From a checkpoint of a small image classifier.
Data: trained on microscope photos of single blood and bone marrow cells, 7.8 epochs.
Rows from block 9 of a small image classifier, named by matrix and row number. Rows with one number belong to one neuron. Each number is 50 + 10 x the weight over its row's rms, rounded and kept within 0 to 99. All counts start at 0.
After each neuron's rows are labels from the 100 images, of 14976, where the neuron reaches its highest value: "top examples" is what is common among them. Only what is clearly more common there than usual is listed. The data: microscope photos of single blood and bone marrow cells. In brackets: how many of the 100, against the usual share in percent.
# fc1: MLP up (model.blocks.9.mlp.fc1.weight, 576x192), inputs 96-191
# fc2: MLP down (model.blocks.9.mlp.fc2.weight, 192x576, transposed), outputs 96-191

fc1.385:43 69 32 63 34 43 43 40 54 44 61 43 47 43 77 48 50 40 28 51 42 41 51 39 75 35 53 45 40 44 52 55 52 50 59 54 42 53 54 40 53 54 49 52 55 39 56 57 34 47 47 35 37 57 53 41 38 43 42 57 41 67 62 57 59 41 43 50 39 57 25 62 45 63 53 54 33 56 47 41 48 60 57 57 60 45 53 56 49 34 60 59 49 43 58 40
fc2.385:40 57 64 47 43 63 57 40 37 72 65 48 49 56 38 40 62 49 76 65 40 47 48 50 41 71 43 48 44 59 57 74 49 52 61 61 61 46 43 45 28 56 52 60 53 42 41 56 53 38 65 67 60 55 72 63 62 45 59 56 52 60 37 51 53 57 63 45 54 53 57 51 37 43 50 74 53 35 54 65 56 45 49 44 58 59 63 45 56 41 40 39 39 51 63 55
top examples: smear: peripheral blood (63 vs 16.2); cell type: myelocyte (33 vs 4)

fc1.404:48 68 23 65 38 46 56 46 56 51 51 59 41 66 58 66 55 61 38 54 46 39 43 62 62 38 47 48 43 49 44 59 48 46 56 41 53 36 51 40 45 53 68 52 58 58 65 43 58 72 49 47 47 46 59 43 48 53 56 43 45 53 53 51 47 51 45 55 50 68 30 59 43 49 60 48 25 60 56 44 52 55 55 55 55 48 43 35 38 39 67 75 45 53 42 61
fc2.404:43 45 55 48 44 61 50 30 46 41 55 42 71 48 42 47 41 40 44 36 54 46 53 50 41 56 59 53 46 53 50 38 30 58 55 44 67 55 33 57 49 51 57 53 45 54 43 58 54 36 59 58 66 48 21 52 58 52 48 46 55 45 49 49 37 60 32 56 54 45 53 53 47 41 33 41 59 54 37 65 50 42 45 54 50 47 44 63 52 61 52 17 46 32 51 42
top examples: cell type: lymphocyte (51 vs 15.3)

fc1.17:57 63 42 68 27 49 66 50 54 61 25 73 44 51 48 62 50 49 46 53 58 54 48 74 53 52 55 55 37 56 54 51 51 53 54 59 57 50 47 36 40 47 67 66 30 44 42 48 41 57 53 42 50 56 51 54 32 47 52 67 61 48 53 62 57 59 56 43 62 54 55 57 42 33 59 42 57 51 58 33 49 48 53 53 70 45 63 59 54 50 65 54 42 47 40 46
fc2.17:54 55 56 50 33 50 68 52 36 53 62 46 41 63 52 37 49 61 56 50 40 33 25 53 41 54 49 41 56 33 52 45 38 41 54 64 40 58 59 52 50 54 54 37 50 72 53 47 64 31 44 56 35 53 35 55 58 58 53 49 53 54 42 48 68 42 45 51 41 32 52 46 48 49 51 50 49 52 43 57 50 49 56 58 58 57 71 38 48 50 42 60 52 44 61 44
top examples: cell type: blast (41 vs 6.1); cell type: lymphocyte (35 vs 15.3)

fc1.346:49 48 29 54 33 36 47 57 58 56 45 57 37 49 40 49 54 43 35 34 48 53 48 55 51 47 51 45 49 49 74 50 41 67 68 63 51 55 53 31 42 39 50 60 44 41 55 49 43 52 60 44 44 48 53 50 45 42 50 49 69 50 58 72 40 53 48 49 59 67 43 47 52 34 54 57 56 45 59 40 41 65 46 52 65 46 56 46 49 57 57 72 44 50 43 50
fc2.346:63 52 53 49 42 64 56 55 51 47 50 35 50 60 59 36 43 58 69 63 60 41 62 44 50 38 33 59 52 56 49 35 54 39 45 31 42 59 53 59 56 61 72 48 49 56 54 36 68 42 28 64 53 50 31 51 51 57 73 39 47 45 44 42 62 36 66 55 58 48 62 34 40 42 44 41 48 49 43 49 55 46 38 52 53 47 43 47 59 44 43 37 51 47 50 52
top examples: cell type: segmented neutrophil (80 vs 20); smear: peripheral blood (67 vs 16.2)

fc1.337:62 51 43 48 46 44 64 53 55 57 56 59 37 68 39 55 52 55 51 60 46 48 43 58 54 44 52 50 45 52 69 53 45 57 38 51 54 37 65 29 53 51 49 59 50 57 43 45 45 70 48 47 54 45 33 56 45 46 55 50 54 49 44 69 68 48 65 50 68 57 69 56 53 36 57 49 29 23 58 41 55 50 44 51 59 36 66 52 57 59 43 58 52 67 50 58
fc2.337:47 55 41 50 79 47 48 59 43 45 41 55 41 58 55 63 44 48 50 46 42 47 55 47 42 41 33 48 46 48 44 40 47 48 47 55 56 62 52 48 39 37 34 40 64 31 54 48 49 30 68 32 49 62 57 36 49 44 41 56 51 43 49 29 57 63 34 62 33 54 24 46 63 29 53 42 48 45 51 50 48 53 60 53 47 50 63 44 54 46 53 47 47 43 38 57
top examples: cell type: artefact (26 vs 9.8)

fc1.155:51 53 44 50 20 54 52 51 56 47 45 47 46 50 58 58 50 51 49 46 60 46 37 57 33 28 52 49 38 60 43 50 30 45 60 31 44 49 49 42 62 53 60 54 48 53 49 59 55 44 49 34 34 43 54 55 33 41 53 62 49 53 58 79 43 44 48 45 57 55 52 57 44 53 61 37 36 60 58 48 44 56 48 51 71 56 43 75 47 37 60 55 28 60 57 48
fc2.155:60 49 31 45 47 33 45 68 45 45 69 43 51 43 43 35 44 51 59 57 49 51 66 43 61 51 56 46 49 35 40 40 39 46 55 60 62 63 63 56 38 33 49 37 58 52 63 39 47 58 48 36 53 53 73 25 56 45 55 46 67 51 42 50 61 47 44 62 45 41 40 38 59 43 41 36 54 54 30 51 30 60 47 63 51 53 49 42 61 43 49 61 57 52 41 50
top examples: cell type: lymphocyte (35 vs 15.3); cell type: basophil (26 vs 0.8)

fc1.233:58 59 42 47 38 57 68 38 58 61 40 62 48 54 49 51 46 48 31 52 65 36 47 46 62 42 57 31 60 51 51 57 44 68 70 44 49 37 48 61 68 51 51 49 56 66 56 54 48 65 39 49 34 57 39 60 50 59 39 55 54 66 47 63 36 38 50 45 66 47 37 54 52 41 44 49 49 61 63 42 50 53 66 60 56 64 47 44 23 47 69 74 33 54 54 52
fc2.233:65 41 65 48 47 47 34 81 45 43 39 53 51 53 50 56 59 39 35 34 55 50 41 54 40 56 58 41 49 46 49 50 39 34 40 54 44 52 47 60 53 45 55 45 65 41 45 50 45 56 55 54 50 53 40 52 61 43 44 34 44 49 68 49 42 58 52 41 43 43 55 34 66 59 50 38 42 51 68 83 39 52 50 37 22 32 48 57 52 47 41 35 64 42 43 64
top examples: cell type: artefact (31 vs 9.8)

fc1.492:25 46 44 56 41 74 57 47 55 35 27 66 46 29 51 50 45 55 40 44 54 61 45 47 45 40 52 58 41 56 38 34 54 61 62 45 44 33 59 55 58 65 57 54 31 56 58 60 52 61 32 52 44 42 61 67 43 58 53 56 62 51 44 64 52 44 60 32 54 60 40 49 47 51 53 31 49 45 56 48 56 55 44 53 58 60 42 75 41 46 55 57 37 43 59 72
fc2.492:44 63 51 51 55 52 57 30 33 57 51 49 55 41 48 46 50 47 57 50 58 44 36 50 53 61 47 60 43 61 55 59 42 52 54 53 46 51 47 63 50 64 31 54 43 42 39 58 53 47 46 58 41 59 31 54 51 68 37 68 42 61 39 58 42 45 69 37 50 43 62 42 43 58 53 56 33 48 37 61 47 33 55 42 45 50 45 58 51 53 37 39 46 39 76 38
top examples: cell type: segmented neutrophil (55 vs 20)

fc1.571:54 50 47 38 34 44 63 58 53 63 61 55 42 57 61 46 69 53 65 60 36 40 35 51 40 44 43 48 45 62 73 56 22 46 63 57 56 50 37 49 32 48 48 47 51 51 42 45 64 58 45 50 36 55 59 43 36 48 50 64 57 48 63 56 64 48 54 45 56 43 41 51 39 38 53 66 35 39 54 49 38 61 52 52 70 40 43 38 52 43 54 53 45 49 46 45
fc2.571:46 41 54 54 29 56 38 64 39 54 52 51 62 40 33 58 49 41 33 47 35 62 48 50 57 42 66 34 51 47 32 43 46 45 46 72 56 56 57 42 33 45 37 48 58 35 53 54 35 45 61 39 60 48 67 34 58 44 41 46 66 33 50 48 55 62 48 63 44 42 46 45 71 52 44 50 69 63 64 49 45 56 58 46 39 58 66 58 69 58 36 44 63 52 35 42
top examples: cell type: artefact (65 vs 9.8)

fc1.255:42 56 29 53 38 53 55 56 69 44 47 48 47 43 49 58 59 61 41 52 43 55 39 52 58 43 54 44 56 50 39 64 42 63 64 57 44 38 49 65 44 53 53 58 62 60 65 55 43 66 46 43 37 58 76 46 49 49 52 42 69 40 55 68 39 49 51 52 56 53 52 44 51 60 47 52 54 73 70 43 48 46 55 36 57 61 51 44 47 41 75 67 48 54 50 48
fc2.255:36 63 63 35 49 52 34 28 52 51 47 54 56 46 36 38 29 50 40 52 50 59 74 42 45 46 44 48 43 53 51 54 54 64 54 61 68 55 39 36 31 48 59 55 41 33 32 35 54 65 51 53 67 60 45 39 47 61 54 65 55 49 40 35 50 50 53 43 45 47 43 33 30 50 59 55 69 42 51 53 45 56 62 57 58 57 53 60 53 62 56 41 50 65 40 53
top examples: cell type: eosinophil (64 vs 4.2)

fc1.364:34 70 39 38 44 64 62 43 57 50 40 71 42 57 64 47 51 37 40 38 58 44 40 47 39 46 55 48 38 61 54 46 38 62 68 46 51 55 47 63 52 37 56 51 49 51 48 52 50 71 51 42 35 61 56 42 41 42 56 56 69 57 54 63 61 45 54 47 50 59 53 45 50 51 74 40 31 43 35 54 44 53 51 50 50 43 46 49 47 36 54 56 43 40 49 64
fc2.364:49 34 60 59 48 43 49 54 35 60 48 47 58 49 54 70 64 57 48 49 41 56 28 58 57 76 61 49 48 45 46 54 47 43 41 67 33 50 55 49 49 58 39 44 58 44 48 72 54 44 57 57 54 43 54 62 54 40 35 51 45 46 63 53 40 64 52 50 46 49 54 67 59 55 56 57 47 41 59 52 51 41 42 30 28 54 49 45 48 51 44 43 57 42 51 45
top examples: cell type: eosinophil (38 vs 4.2)

fc1.48:64 51 33 55 44 35 56 58 44 40 46 51 47 55 53 47 53 50 47 48 56 42 51 45 67 47 47 59 53 54 70 36 42 70 46 41 52 56 60 50 64 40 48 41 51 45 58 43 43 42 58 47 26 49 36 36 41 46 46 59 34 61 53 58 38 59 47 50 63 61 35 50 52 24 42 61 48 35 49 34 45 57 54 64 62 53 45 34 43 44 64 52 49 56 39 35
fc2.48:44 51 64 51 22 72 61 47 49 63 37 47 66 49 49 58 46 71 51 70 40 47 43 52 45 56 50 44 53 51 41 47 57 46 42 52 37 37 54 51 56 53 64 50 49 52 50 53 55 49 30 50 48 51 56 80 60 41 50 44 47 39 48 53 64 43 45 43 53 47 58 60 56 63 61 47 35 41 68 47 59 45 32 41 57 56 31 38 43 36 44 70 45 49 54 51
top examples: cell type: segmented neutrophil (45 vs 20); cell type: artefact (28 vs 9.8)

fc1.145:58 49 43 54 44 57 56 67 60 45 29 52 53 54 59 49 54 57 29 31 54 55 41 59 80 54 61 36 62 37 53 46 51 55 49 50 49 55 61 45 63 56 53 49 42 58 57 55 41 67 36 41 41 35 50 47 52 48 22 62 58 50 66 54 26 50 54 40 68 58 49 46 47 43 43 41 29 63 52 48 39 39 47 53 56 42 45 57 39 52 63 48 44 50 43 63
fc2.145:41 58 48 56 56 61 66 38 55 52 62 31 55 47 46 36 46 49 65 57 33 55 53 39 48 50 58 65 57 43 47 37 48 46 54 58 58 47 51 63 50 65 45 61 34 56 35 54 58 43 53 50 68 43 45 62 51 61 64 62 57 65 27 58 52 54 57 45 50 61 28 48 41 34 34 66 64 57 33 55 45 33 45 62 49 53 41 49 50 53 46 48 41 45 62 53
top examples: smear: peripheral blood (68 vs 16.2); cell type: basophil (33 vs 0.8)

fc1.198:36 42 50 74 54 50 70 55 66 47 51 46 52 43 60 50 50 52 40 51 40 42 33 46 50 24 53 45 50 41 69 46 41 46 54 58 61 49 60 37 41 46 67 41 62 41 53 63 50 36 56 60 55 40 44 55 44 61 55 34 71 56 56 52 48 56 59 42 74 52 45 42 54 45 48 63 30 45 47 43 59 52 57 41 41 65 42 39 54 59 60 53 53 51 57 55
fc2.198:36 61 45 37 80 31 48 52 33 61 50 55 67 40 54 38 53 40 35 51 37 52 36 42 49 63 41 50 51 43 56 52 41 57 63 49 47 54 40 67 55 59 54 66 50 50 60 31 46 48 66 50 48 49 68 48 63 40 57 50 49 55 62 29 41 52 36 48 51 48 52 37 40 42 39 33 41 49 52 51 57 45 30 54 31 63 61 44 60 54 56 49 63 50 55 35
top examples: cell type: lymphocyte (56 vs 15.3)

fc1.278:40 60 50 67 35 51 52 42 76 54 32 54 46 33 51 55 53 39 35 39 49 52 41 50 51 41 50 45 60 54 51 63 42 54 40 42 39 33 62 50 64 57 62 58 34 61 61 52 43 75 53 44 31 52 51 57 45 61 42 56 40 56 58 74 29 52 49 42 61 62 42 72 48 52 62 49 49 61 64 45 47 51 52 44 53 54 42 50 34 27 66 62 41 54 52 58
fc2.278:67 49 45 50 55 36 42 78 41 54 42 62 32 39 63 47 54 57 54 41 46 57 41 56 28 40 42 51 50 61 39 66 59 36 51 62 52 62 46 40 43 37 50 34 56 44 55 61 45 29 58 51 50 64 53 38 55 53 48 51 44 48 45 54 55 47 43 79 41 43 51 37 55 48 55 42 41 31 59 60 51 35 51 50 41 54 53 50 47 44 34 68 53 54 46 51
top examples: cell type: eosinophil (97 vs 4.2)

fc1.10:50 44 57 48 52 72 50 55 52 37 20 62 66 32 57 53 54 54 36 28 60 69 44 57 35 37 61 62 42 65 41 36 44 54 45 33 44 55 53 53 61 45 53 57 42 60 61 48 50 61 40 39 60 50 31 74 45 56 63 52 64 54 50 69 47 42 69 37 55 50 55 54 44 40 37 26 40 46 65 35 38 55 47 58 49 56 53 59 60 34 48 41 37 38 45 56
fc2.10:44 56 57 49 83 62 55 43 51 60 42 32 51 40 50 38 49 40 80 64 46 47 43 40 51 69 37 56 48 41 42 56 58 29 36 64 49 55 59 64 49 65 38 57 47 47 33 50 58 43 59 68 55 45 40 61 54 58 58 56 45 52 25 35 56 36 56 30 28 38 57 45 40 49 45 54 46 58 51 57 57 44 44 34 39 38 64 54 59 43 36 45 56 52 56 50
top examples: cell type: segmented neutrophil (62 vs 20); cell type: band neutrophil (28 vs 5.6)

fc1.401:54 42 51 63 49 63 49 47 44 61 55 41 38 47 48 64 42 50 52 54 68 38 44 51 40 46 38 59 44 64 55 40 46 50 51 55 65 57 47 59 36 73 73 38 40 39 55 69 48 48 57 40 65 51 42 51 40 49 48 62 62 42 49 49 48 43 39 56 42 62 50 48 56 45 33 50 51 18 57 61 40 72 55 59 49 68 55 25 40 54 40 63 53 38 58 61
fc2.401:54 57 43 37 83 48 34 37 41 32 38 48 59 57 49 52 39 51 66 47 54 70 56 44 34 72 49 49 55 58 58 43 70 61 48 44 68 56 45 49 53 46 56 53 46 50 45 60 35 39 71 75 45 56 54 56 50 47 41 56 67 52 50 48 40 40 51 51 53 51 45 73 55 55 55 38 48 48 52 52 42 48 47 53 40 54 55 36 52 44 58 50 54 63 50 54
top examples: cell type: eosinophil (65 vs 4.2)

fc1.39:47 56 44 49 39 50 55 60 61 53 44 53 42 52 71 45 45 65 51 53 35 54 56 50 36 48 31 51 55 56 51 34 38 59 43 58 47 52 52 49 56 53 63 55 33 46 46 40 56 53 54 48 48 43 51 57 56 43 51 51 52 51 79 57 58 49 57 37 62 60 50 51 47 34 80 52 34 35 51 60 49 64 39 42 60 35 43 29 51 35 64 51 54 62 42 59
fc2.39:51 42 61 61 62 47 57 48 34 46 53 49 65 40 44 48 45 37 48 61 58 54 53 52 51 40 58 51 55 41 51 24 52 39 55 49 57 69 49 57 51 59 67 55 65 53 45 52 53 47 50 57 67 50 50 66 63 55 40 42 47 51 46 43 68 36 36 36 24 39 54 60 66 60 34 30 69 58 41 52 63 48 52 54 37 45 48 63 48 59 44 46 60 37 41 61
top examples: cell type: eosinophil (39 vs 4.2)

fc1.361:56 57 68 43 38 35 52 50 46 55 56 44 50 48 59 51 72 59 66 76 32 47 36 58 52 44 50 51 40 53 57 64 16 47 54 57 55 53 50 53 29 43 43 54 47 44 51 60 52 63 44 54 42 52 64 41 38 47 46 51 35 40 63 56 61 38 61 33 56 57 39 58 44 54 64 67 31 42 53 51 51 63 55 51 73 42 48 43 65 42 56 43 52 55 50 39
fc2.361:43 44 67 48 46 54 37 62 59 37 45 48 66 39 36 59 36 33 28 46 49 59 67 43 61 56 66 49 61 51 41 59 57 60 43 63 47 53 59 54 43 59 53 52 53 41 46 55 36 64 53 45 57 52 64 36 44 57 35 63 45 37 53 52 54 50 54 39 65 55 47 40 59 57 55 47 68 57 68 51 43 56 66 40 25 40 47 62 60 60 53 48 60 55 41 44
top examples: cell type: artefact (80 vs 9.8)

fc1.533:62 59 55 42 23 50 48 49 50 47 37 46 52 43 67 55 60 55 49 50 68 54 45 47 58 35 49 37 50 53 53 51 23 53 50 47 49 60 46 65 59 51 58 45 47 47 47 53 51 48 40 47 34 51 49 45 48 43 54 46 33 47 70 57 39 44 65 42 61 56 35 43 45 48 61 43 25 63 48 60 49 58 51 44 63 46 45 57 57 33 62 51 54 58 51 41
fc2.533:50 45 41 30 41 41 37 55 45 53 54 69 49 54 42 42 38 44 60 45 41 63 58 43 55 44 52 40 49 36 46 61 37 65 55 63 59 58 47 44 37 45 55 33 56 52 45 39 45 52 56 40 50 59 72 32 38 70 54 59 58 32 37 43 62 61 49 30 51 44 36 38 59 58 57 46 67 44 44 38 43 57 63 64 54 57 61 63 57 59 50 55 56 62 49 55
top examples: cell type: artefact (30 vs 9.8)

fc1.257:46 45 58 46 39 56 50 59 56 59 37 52 49 62 44 56 60 73 52 55 41 62 19 68 27 46 51 44 43 38 47 60 34 36 45 29 48 32 57 40 32 52 57 52 44 59 60 63 52 60 51 40 36 22 61 70 47 53 44 52 41 41 54 65 42 43 41 31 61 53 45 57 52 47 48 38 38 57 59 39 43 43 36 47 60 44 55 60 19 52 52 46 43 50 50 66
fc2.257:51 63 48 63 49 52 48 37 73 60 67 31 38 38 45 60 53 34 62 58 39 31 63 48 60 39 42 56 68 47 42 45 64 46 51 63 50 55 53 53 57 58 46 47 52 59 61 47 59 55 39 62 65 61 48 40 43 58 81 51 50 29 31 52 55 57 55 70 58 56 57 52 35 45 48 59 56 49 46 48 65 33 70 55 58 55 34 59 61 47 51 50 51 44 50 44
top examples: cell type: segmented neutrophil (88 vs 20)

fc1.215:33 53 53 63 30 62 59 58 57 44 44 50 75 41 52 54 47 60 40 74 41 42 41 58 54 67 57 46 61 28 59 34 42 57 66 40 57 41 66 59 65 54 63 53 42 68 48 44 43 44 47 37 43 43 39 48 53 48 43 46 34 31 56 57 33 53 46 40 60 53 55 70 45 49 45 50 50 48 51 57 57 59 35 41 53 54 47 40 56 51 71 37 33 40 42 49
fc2.215:42 50 55 62 35 46 45 44 58 58 51 61 39 58 54 37 47 50 33 51 43 50 52 50 43 45 53 61 43 50 54 57 43 56 51 48 56 35 63 36 33 66 59 68 27 53 52 59 47 49 62 38 48 18 59 72 56 44 38 44 41 59 59 56 56 57 39 33 43 74 38 76 37 54 51 51 59 38 63 46 43 65 38 67 56 37 66 52 50 55 53 55 40 58 45 56
top examples: smear: peripheral blood (100 vs 16.2); cell type: myeloblast (65 vs 1.9)

fc1.258:53 57 44 62 41 53 48 57 69 57 46 50 49 48 49 56 65 41 28 50 40 55 41 50 53 33 56 42 53 54 57 49 39 52 51 44 35 41 61 47 61 62 65 47 40 50 58 57 40 61 44 35 35 53 47 54 39 50 50 66 43 47 49 82 30 46 47 45 54 60 40 60 52 50 52 35 40 50 61 34 50 44 56 44 56 54 34 61 23 41 64 69 50 51 52 52
fc2.258:73 51 47 45 21 44 50 72 36 58 50 58 42 56 65 48 63 53 52 60 45 52 37 55 34 41 41 50 44 53 43 57 20 40 45 67 61 65 45 42 37 34 60 32 54 39 44 48 48 35 44 49 47 46 54 51 50 53 54 50 58 41 42 48 57 47 52 72 48 45 56 42 54 29 45 51 44 37 59 58 48 54 53 40 51 46 62 42 54 36 38 60 50 48 53 57
top examples: cell type: eosinophil (99 vs 4.2)

fc1.332:54 55 28 67 12 63 55 49 61 51 41 65 38 47 60 53 48 46 44 42 44 43 54 50 66 35 54 55 53 56 36 53 37 55 54 44 49 51 60 64 63 56 65 47 36 52 45 54 45 55 44 44 32 42 39 59 41 54 48 50 64 56 69 86 36 56 46 44 64 54 37 60 55 49 55 42 42 54 65 45 47 48 49 51 59 52 38 47 41 45 69 51 40 42 55 51
fc2.332:62 59 47 55 20 47 47 68 41 51 52 47 58 50 54 39 53 46 58 63 53 60 53 54 50 54 41 46 49 48 49 62 55 45 52 62 56 65 61 54 35 41 45 48 59 41 65 49 37 57 61 57 43 64 52 39 60 59 57 51 59 48 37 55 65 52 53 61 40 41 54 44 57 58 63 54 39 44 40 68 43 46 55 43 42 59 56 48 54 23 53 55 58 54 46 54
top examples: cell type: eosinophil (59 vs 4.2); smear: peripheral blood (40 vs 16.2); cell type: basophil (30 vs 0.8)

fc1.98:65 59 45 52 34 44 63 64 42 58 57 49 28 59 70 51 54 60 57 50 37 47 29 57 48 55 43 56 46 36 49 44 34 48 68 42 40 51 59 38 49 50 47 49 52 54 57 43 58 44 38 35 44 53 64 53 36 49 48 59 57 38 56 67 55 51 61 55 52 69 65 61 43 47 67 43 28 57 44 51 45 57 59 41 62 51 41 41 47 52 55 64 50 65 48 50
fc2.98:64 48 46 43 42 38 49 59 42 44 61 51 31 59 45 55 33 55 62 44 43 41 58 64 49 50 51 43 42 36 79 39 34 43 47 60 66 60 48 30 49 40 56 44 49 56 47 46 66 47 63 64 73 44 36 36 63 43 60 34 52 61 51 41 59 65 46 64 45 41 60 41 49 40 32 54 63 37 43 57 39 71 45 72 57 49 47 34 53 67 51 45 52 46 37 53
top examples: smear: peripheral blood (69 vs 16.2); cell type: basophil (52 vs 0.8)

fc1.504:57 59 39 37 22 49 62 37 48 49 59 45 53 49 55 37 58 56 47 30 63 47 45 64 52 42 45 54 46 60 40 42 37 51 38 45 55 50 34 44 60 34 50 55 45 51 40 40 66 50 50 31 59 36 32 56 41 45 58 47 41 43 70 64 46 46 60 39 53 56 33 55 43 41 59 43 28 46 47 53 50 73 45 55 59 45 44 48 56 58 62 43 41 35 44 63
fc2.504:48 38 41 38 43 42 49 55 30 45 67 67 57 56 47 51 42 64 63 38 35 55 32 53 57 50 38 40 50 35 41 63 44 49 57 55 59 57 68 47 50 36 47 34 61 55 40 49 39 53 62 58 42 45 41 65 62 55 55 64 52 54 31 23 57 49 52 29 39 41 45 47 63 49 46 55 57 52 28 52 64 59 52 59 44 49 56 48 60 55 44 61 62 67 44 66
top examples: cell type: blast (73 vs 6.1)

fc1.563:53 42 34 53 42 52 44 56 60 37 23 63 51 43 54 58 37 65 43 48 54 48 41 56 41 51 49 51 71 59 54 41 50 61 47 45 53 48 66 54 59 58 58 53 37 63 63 59 28 56 47 43 42 43 44 61 52 56 51 60 65 61 51 59 52 36 52 35 63 52 64 49 49 51 32 26 51 50 60 51 43 55 41 60 49 51 65 56 28 46 55 50 53 44 55 50
fc2.563:47 46 56 40 70 61 53 33 34 46 40 58 62 51 45 47 63 51 46 44 67 63 38 43 51 54 55 41 54 49 63 57 27 58 58 51 40 55 31 67 43 37 27 41 60 38 29 51 45 48 46 34 47 72 52 48 38 67 28 69 56 49 41 67 45 49 50 36 64 30 56 38 57 53 63 49 47 55 47 41 40 38 66 54 44 58 40 60 42 56 41 40 43 52 70 48
top examples: smear: peripheral blood (51 vs 16.2)

fc1.100:55 43 42 64 42 51 48 55 55 41 34 63 50 47 45 52 60 42 55 64 56 61 31 48 42 42 55 54 60 49 46 50 51 49 51 35 47 28 61 58 54 67 59 48 47 77 63 79 42 64 44 52 29 36 63 73 45 58 43 51 40 42 49 68 39 42 56 32 63 57 46 62 44 50 32 40 51 78 64 48 54 45 38 40 52 48 51 58 44 49 60 53 48 53 54 67
fc2.100:55 42 57 55 50 39 49 61 45 68 68 56 42 53 39 59 48 53 73 48 40 62 54 57 32 58 32 50 38 55 47 57 41 45 52 70 62 62 57 44 31 43 44 34 48 42 42 39 48 36 58 59 64 52 53 52 67 67 73 48 59 41 38 36 51 64 47 59 45 49 48 51 51 30 49 53 71 25 65 50 60 49 45 53 52 53 54 54 70 49 52 46 52 48 51 53
top examples: cell type: segmented neutrophil (41 vs 20); cell type: band neutrophil (40 vs 5.6)

fc1.380:33 56 64 59 31 52 43 56 62 54 44 54 67 32 56 59 63 43 51 69 44 53 55 48 43 39 58 62 38 63 48 52 63 57 41 67 43 57 58 44 46 48 57 61 47 43 52 56 40 66 29 55 52 52 61 54 36 50 42 51 35 38 59 71 58 39 57 49 54 64 47 45 53 50 44 61 42 50 71 41 45 40 54 28 55 48 55 71 49 39 65 53 44 63 57 38
fc2.380:63 59 40 41 55 49 62 45 42 69 49 60 53 63 58 46 52 58 46 46 44 39 37 72 21 64 52 44 51 36 47 38 46 44 69 48 60 58 34 40 29 36 46 50 54 45 41 37 56 23 60 47 59 62 55 54 68 53 48 60 68 43 40 46 51 66 42 65 43 42 68 44 36 33 70 53 58 45 43 62 34 42 60 48 57 56 49 37 50 47 46 49 39 40 53 36
top examples: cell type: lymphocyte (92 vs 15.3)

fc1.51:55 56 40 67 12 48 49 51 75 47 39 57 35 43 46 48 66 44 39 41 56 49 38 45 54 37 51 58 53 39 35 53 37 41 59 46 51 49 63 61 58 64 61 43 48 52 45 54 48 53 50 34 45 48 30 59 46 51 54 51 42 42 47 77 30 49 44 50 55 54 46 66 44 29 41 46 45 52 50 42 55 37 50 41 50 59 44 48 62 43 48 64 48 50 51 55
fc2.51:44 54 41 67 41 71 67 51 61 59 46 56 39 54 50 35 55 55 56 57 36 52 39 54 56 47 56 36 52 60 60 50 39 57 61 50 44 43 63 44 50 54 51 35 48 58 60 46 35 47 44 42 29 57 70 69 62 55 44 59 50 55 54 57 50 55 59 43 57 48 49 66 61 57 60 38 36 52 56 64 39 50 54 59 58 62 49 51 54 39 51 55 48 54 67 46
top examples: smear: peripheral blood (47 vs 16.2); cell type: plasma cell (35 vs 3.6); cell type: eosinophil (34 vs 4.2); cell type: basophil (27 vs 0.8)

fc1.326:47 49 53 32 36 36 46 64 56 31 53 44 61 36 56 72 47 64 35 45 43 66 56 48 62 59 46 57 46 52 53 57 37 61 43 69 52 63 63 53 36 45 51 42 37 47 51 52 50 52 47 41 48 46 67 40 39 47 44 48 48 41 64 52 55 50 62 36 66 57 47 47 45 50 72 53 31 56 44 40 31 51 47 40 64 40 46 55 53 45 62 61 60 63 44 46
fc2.326:60 53 56 48 49 34 30 56 59 42 49 35 40 43 54 38 59 36 45 52 54 50 51 32 46 45 45 63 58 57 47 52 46 53 51 47 59 51 54 58 37 56 77 48 50 55 59 53 52 45 67 65 51 52 58 47 69 46 54 41 44 37 47 54 40 50 49 30 54 60 48 28 40 54 53 62 53 49 61 55 40 57 53 45 32 26 41 59 58 53 45 41 56 47 52 48
top examples: cell type: artefact (64 vs 9.8)

fc1.260:33 57 56 50 27 68 50 44 58 62 44 55 35 62 42 53 54 40 58 43 51 45 49 56 36 45 52 53 32 60 34 66 44 39 27 39 42 60 62 49 57 50 54 56 48 64 39 70 56 59 53 52 53 44 46 69 46 61 50 64 56 46 48 62 52 39 56 42 61 59 39 60 49 51 43 42 35 43 51 41 66 47 56 50 65 51 42 64 61 38 51 62 50 54 52 64
fc2.260:50 40 42 44 49 41 44 45 45 45 54 55 48 46 59 39 29 63 63 42 48 47 59 53 46 53 31 56 45 45 36 50 39 39 53 46 59 49 46 31 41 57 57 54 36 41 32 50 63 35 55 43 58 44 42 63 51 63 60 60 52 56 52 33 52 39 59 41 38 63 45 49 26 59 64 51 55 54 40 48 46 65 39 52 66 49 59 46 47 61 52 57 57 64 51 45
top examples: cell type: segmented neutrophil (64 vs 20); cell type: band neutrophil (29 vs 5.6)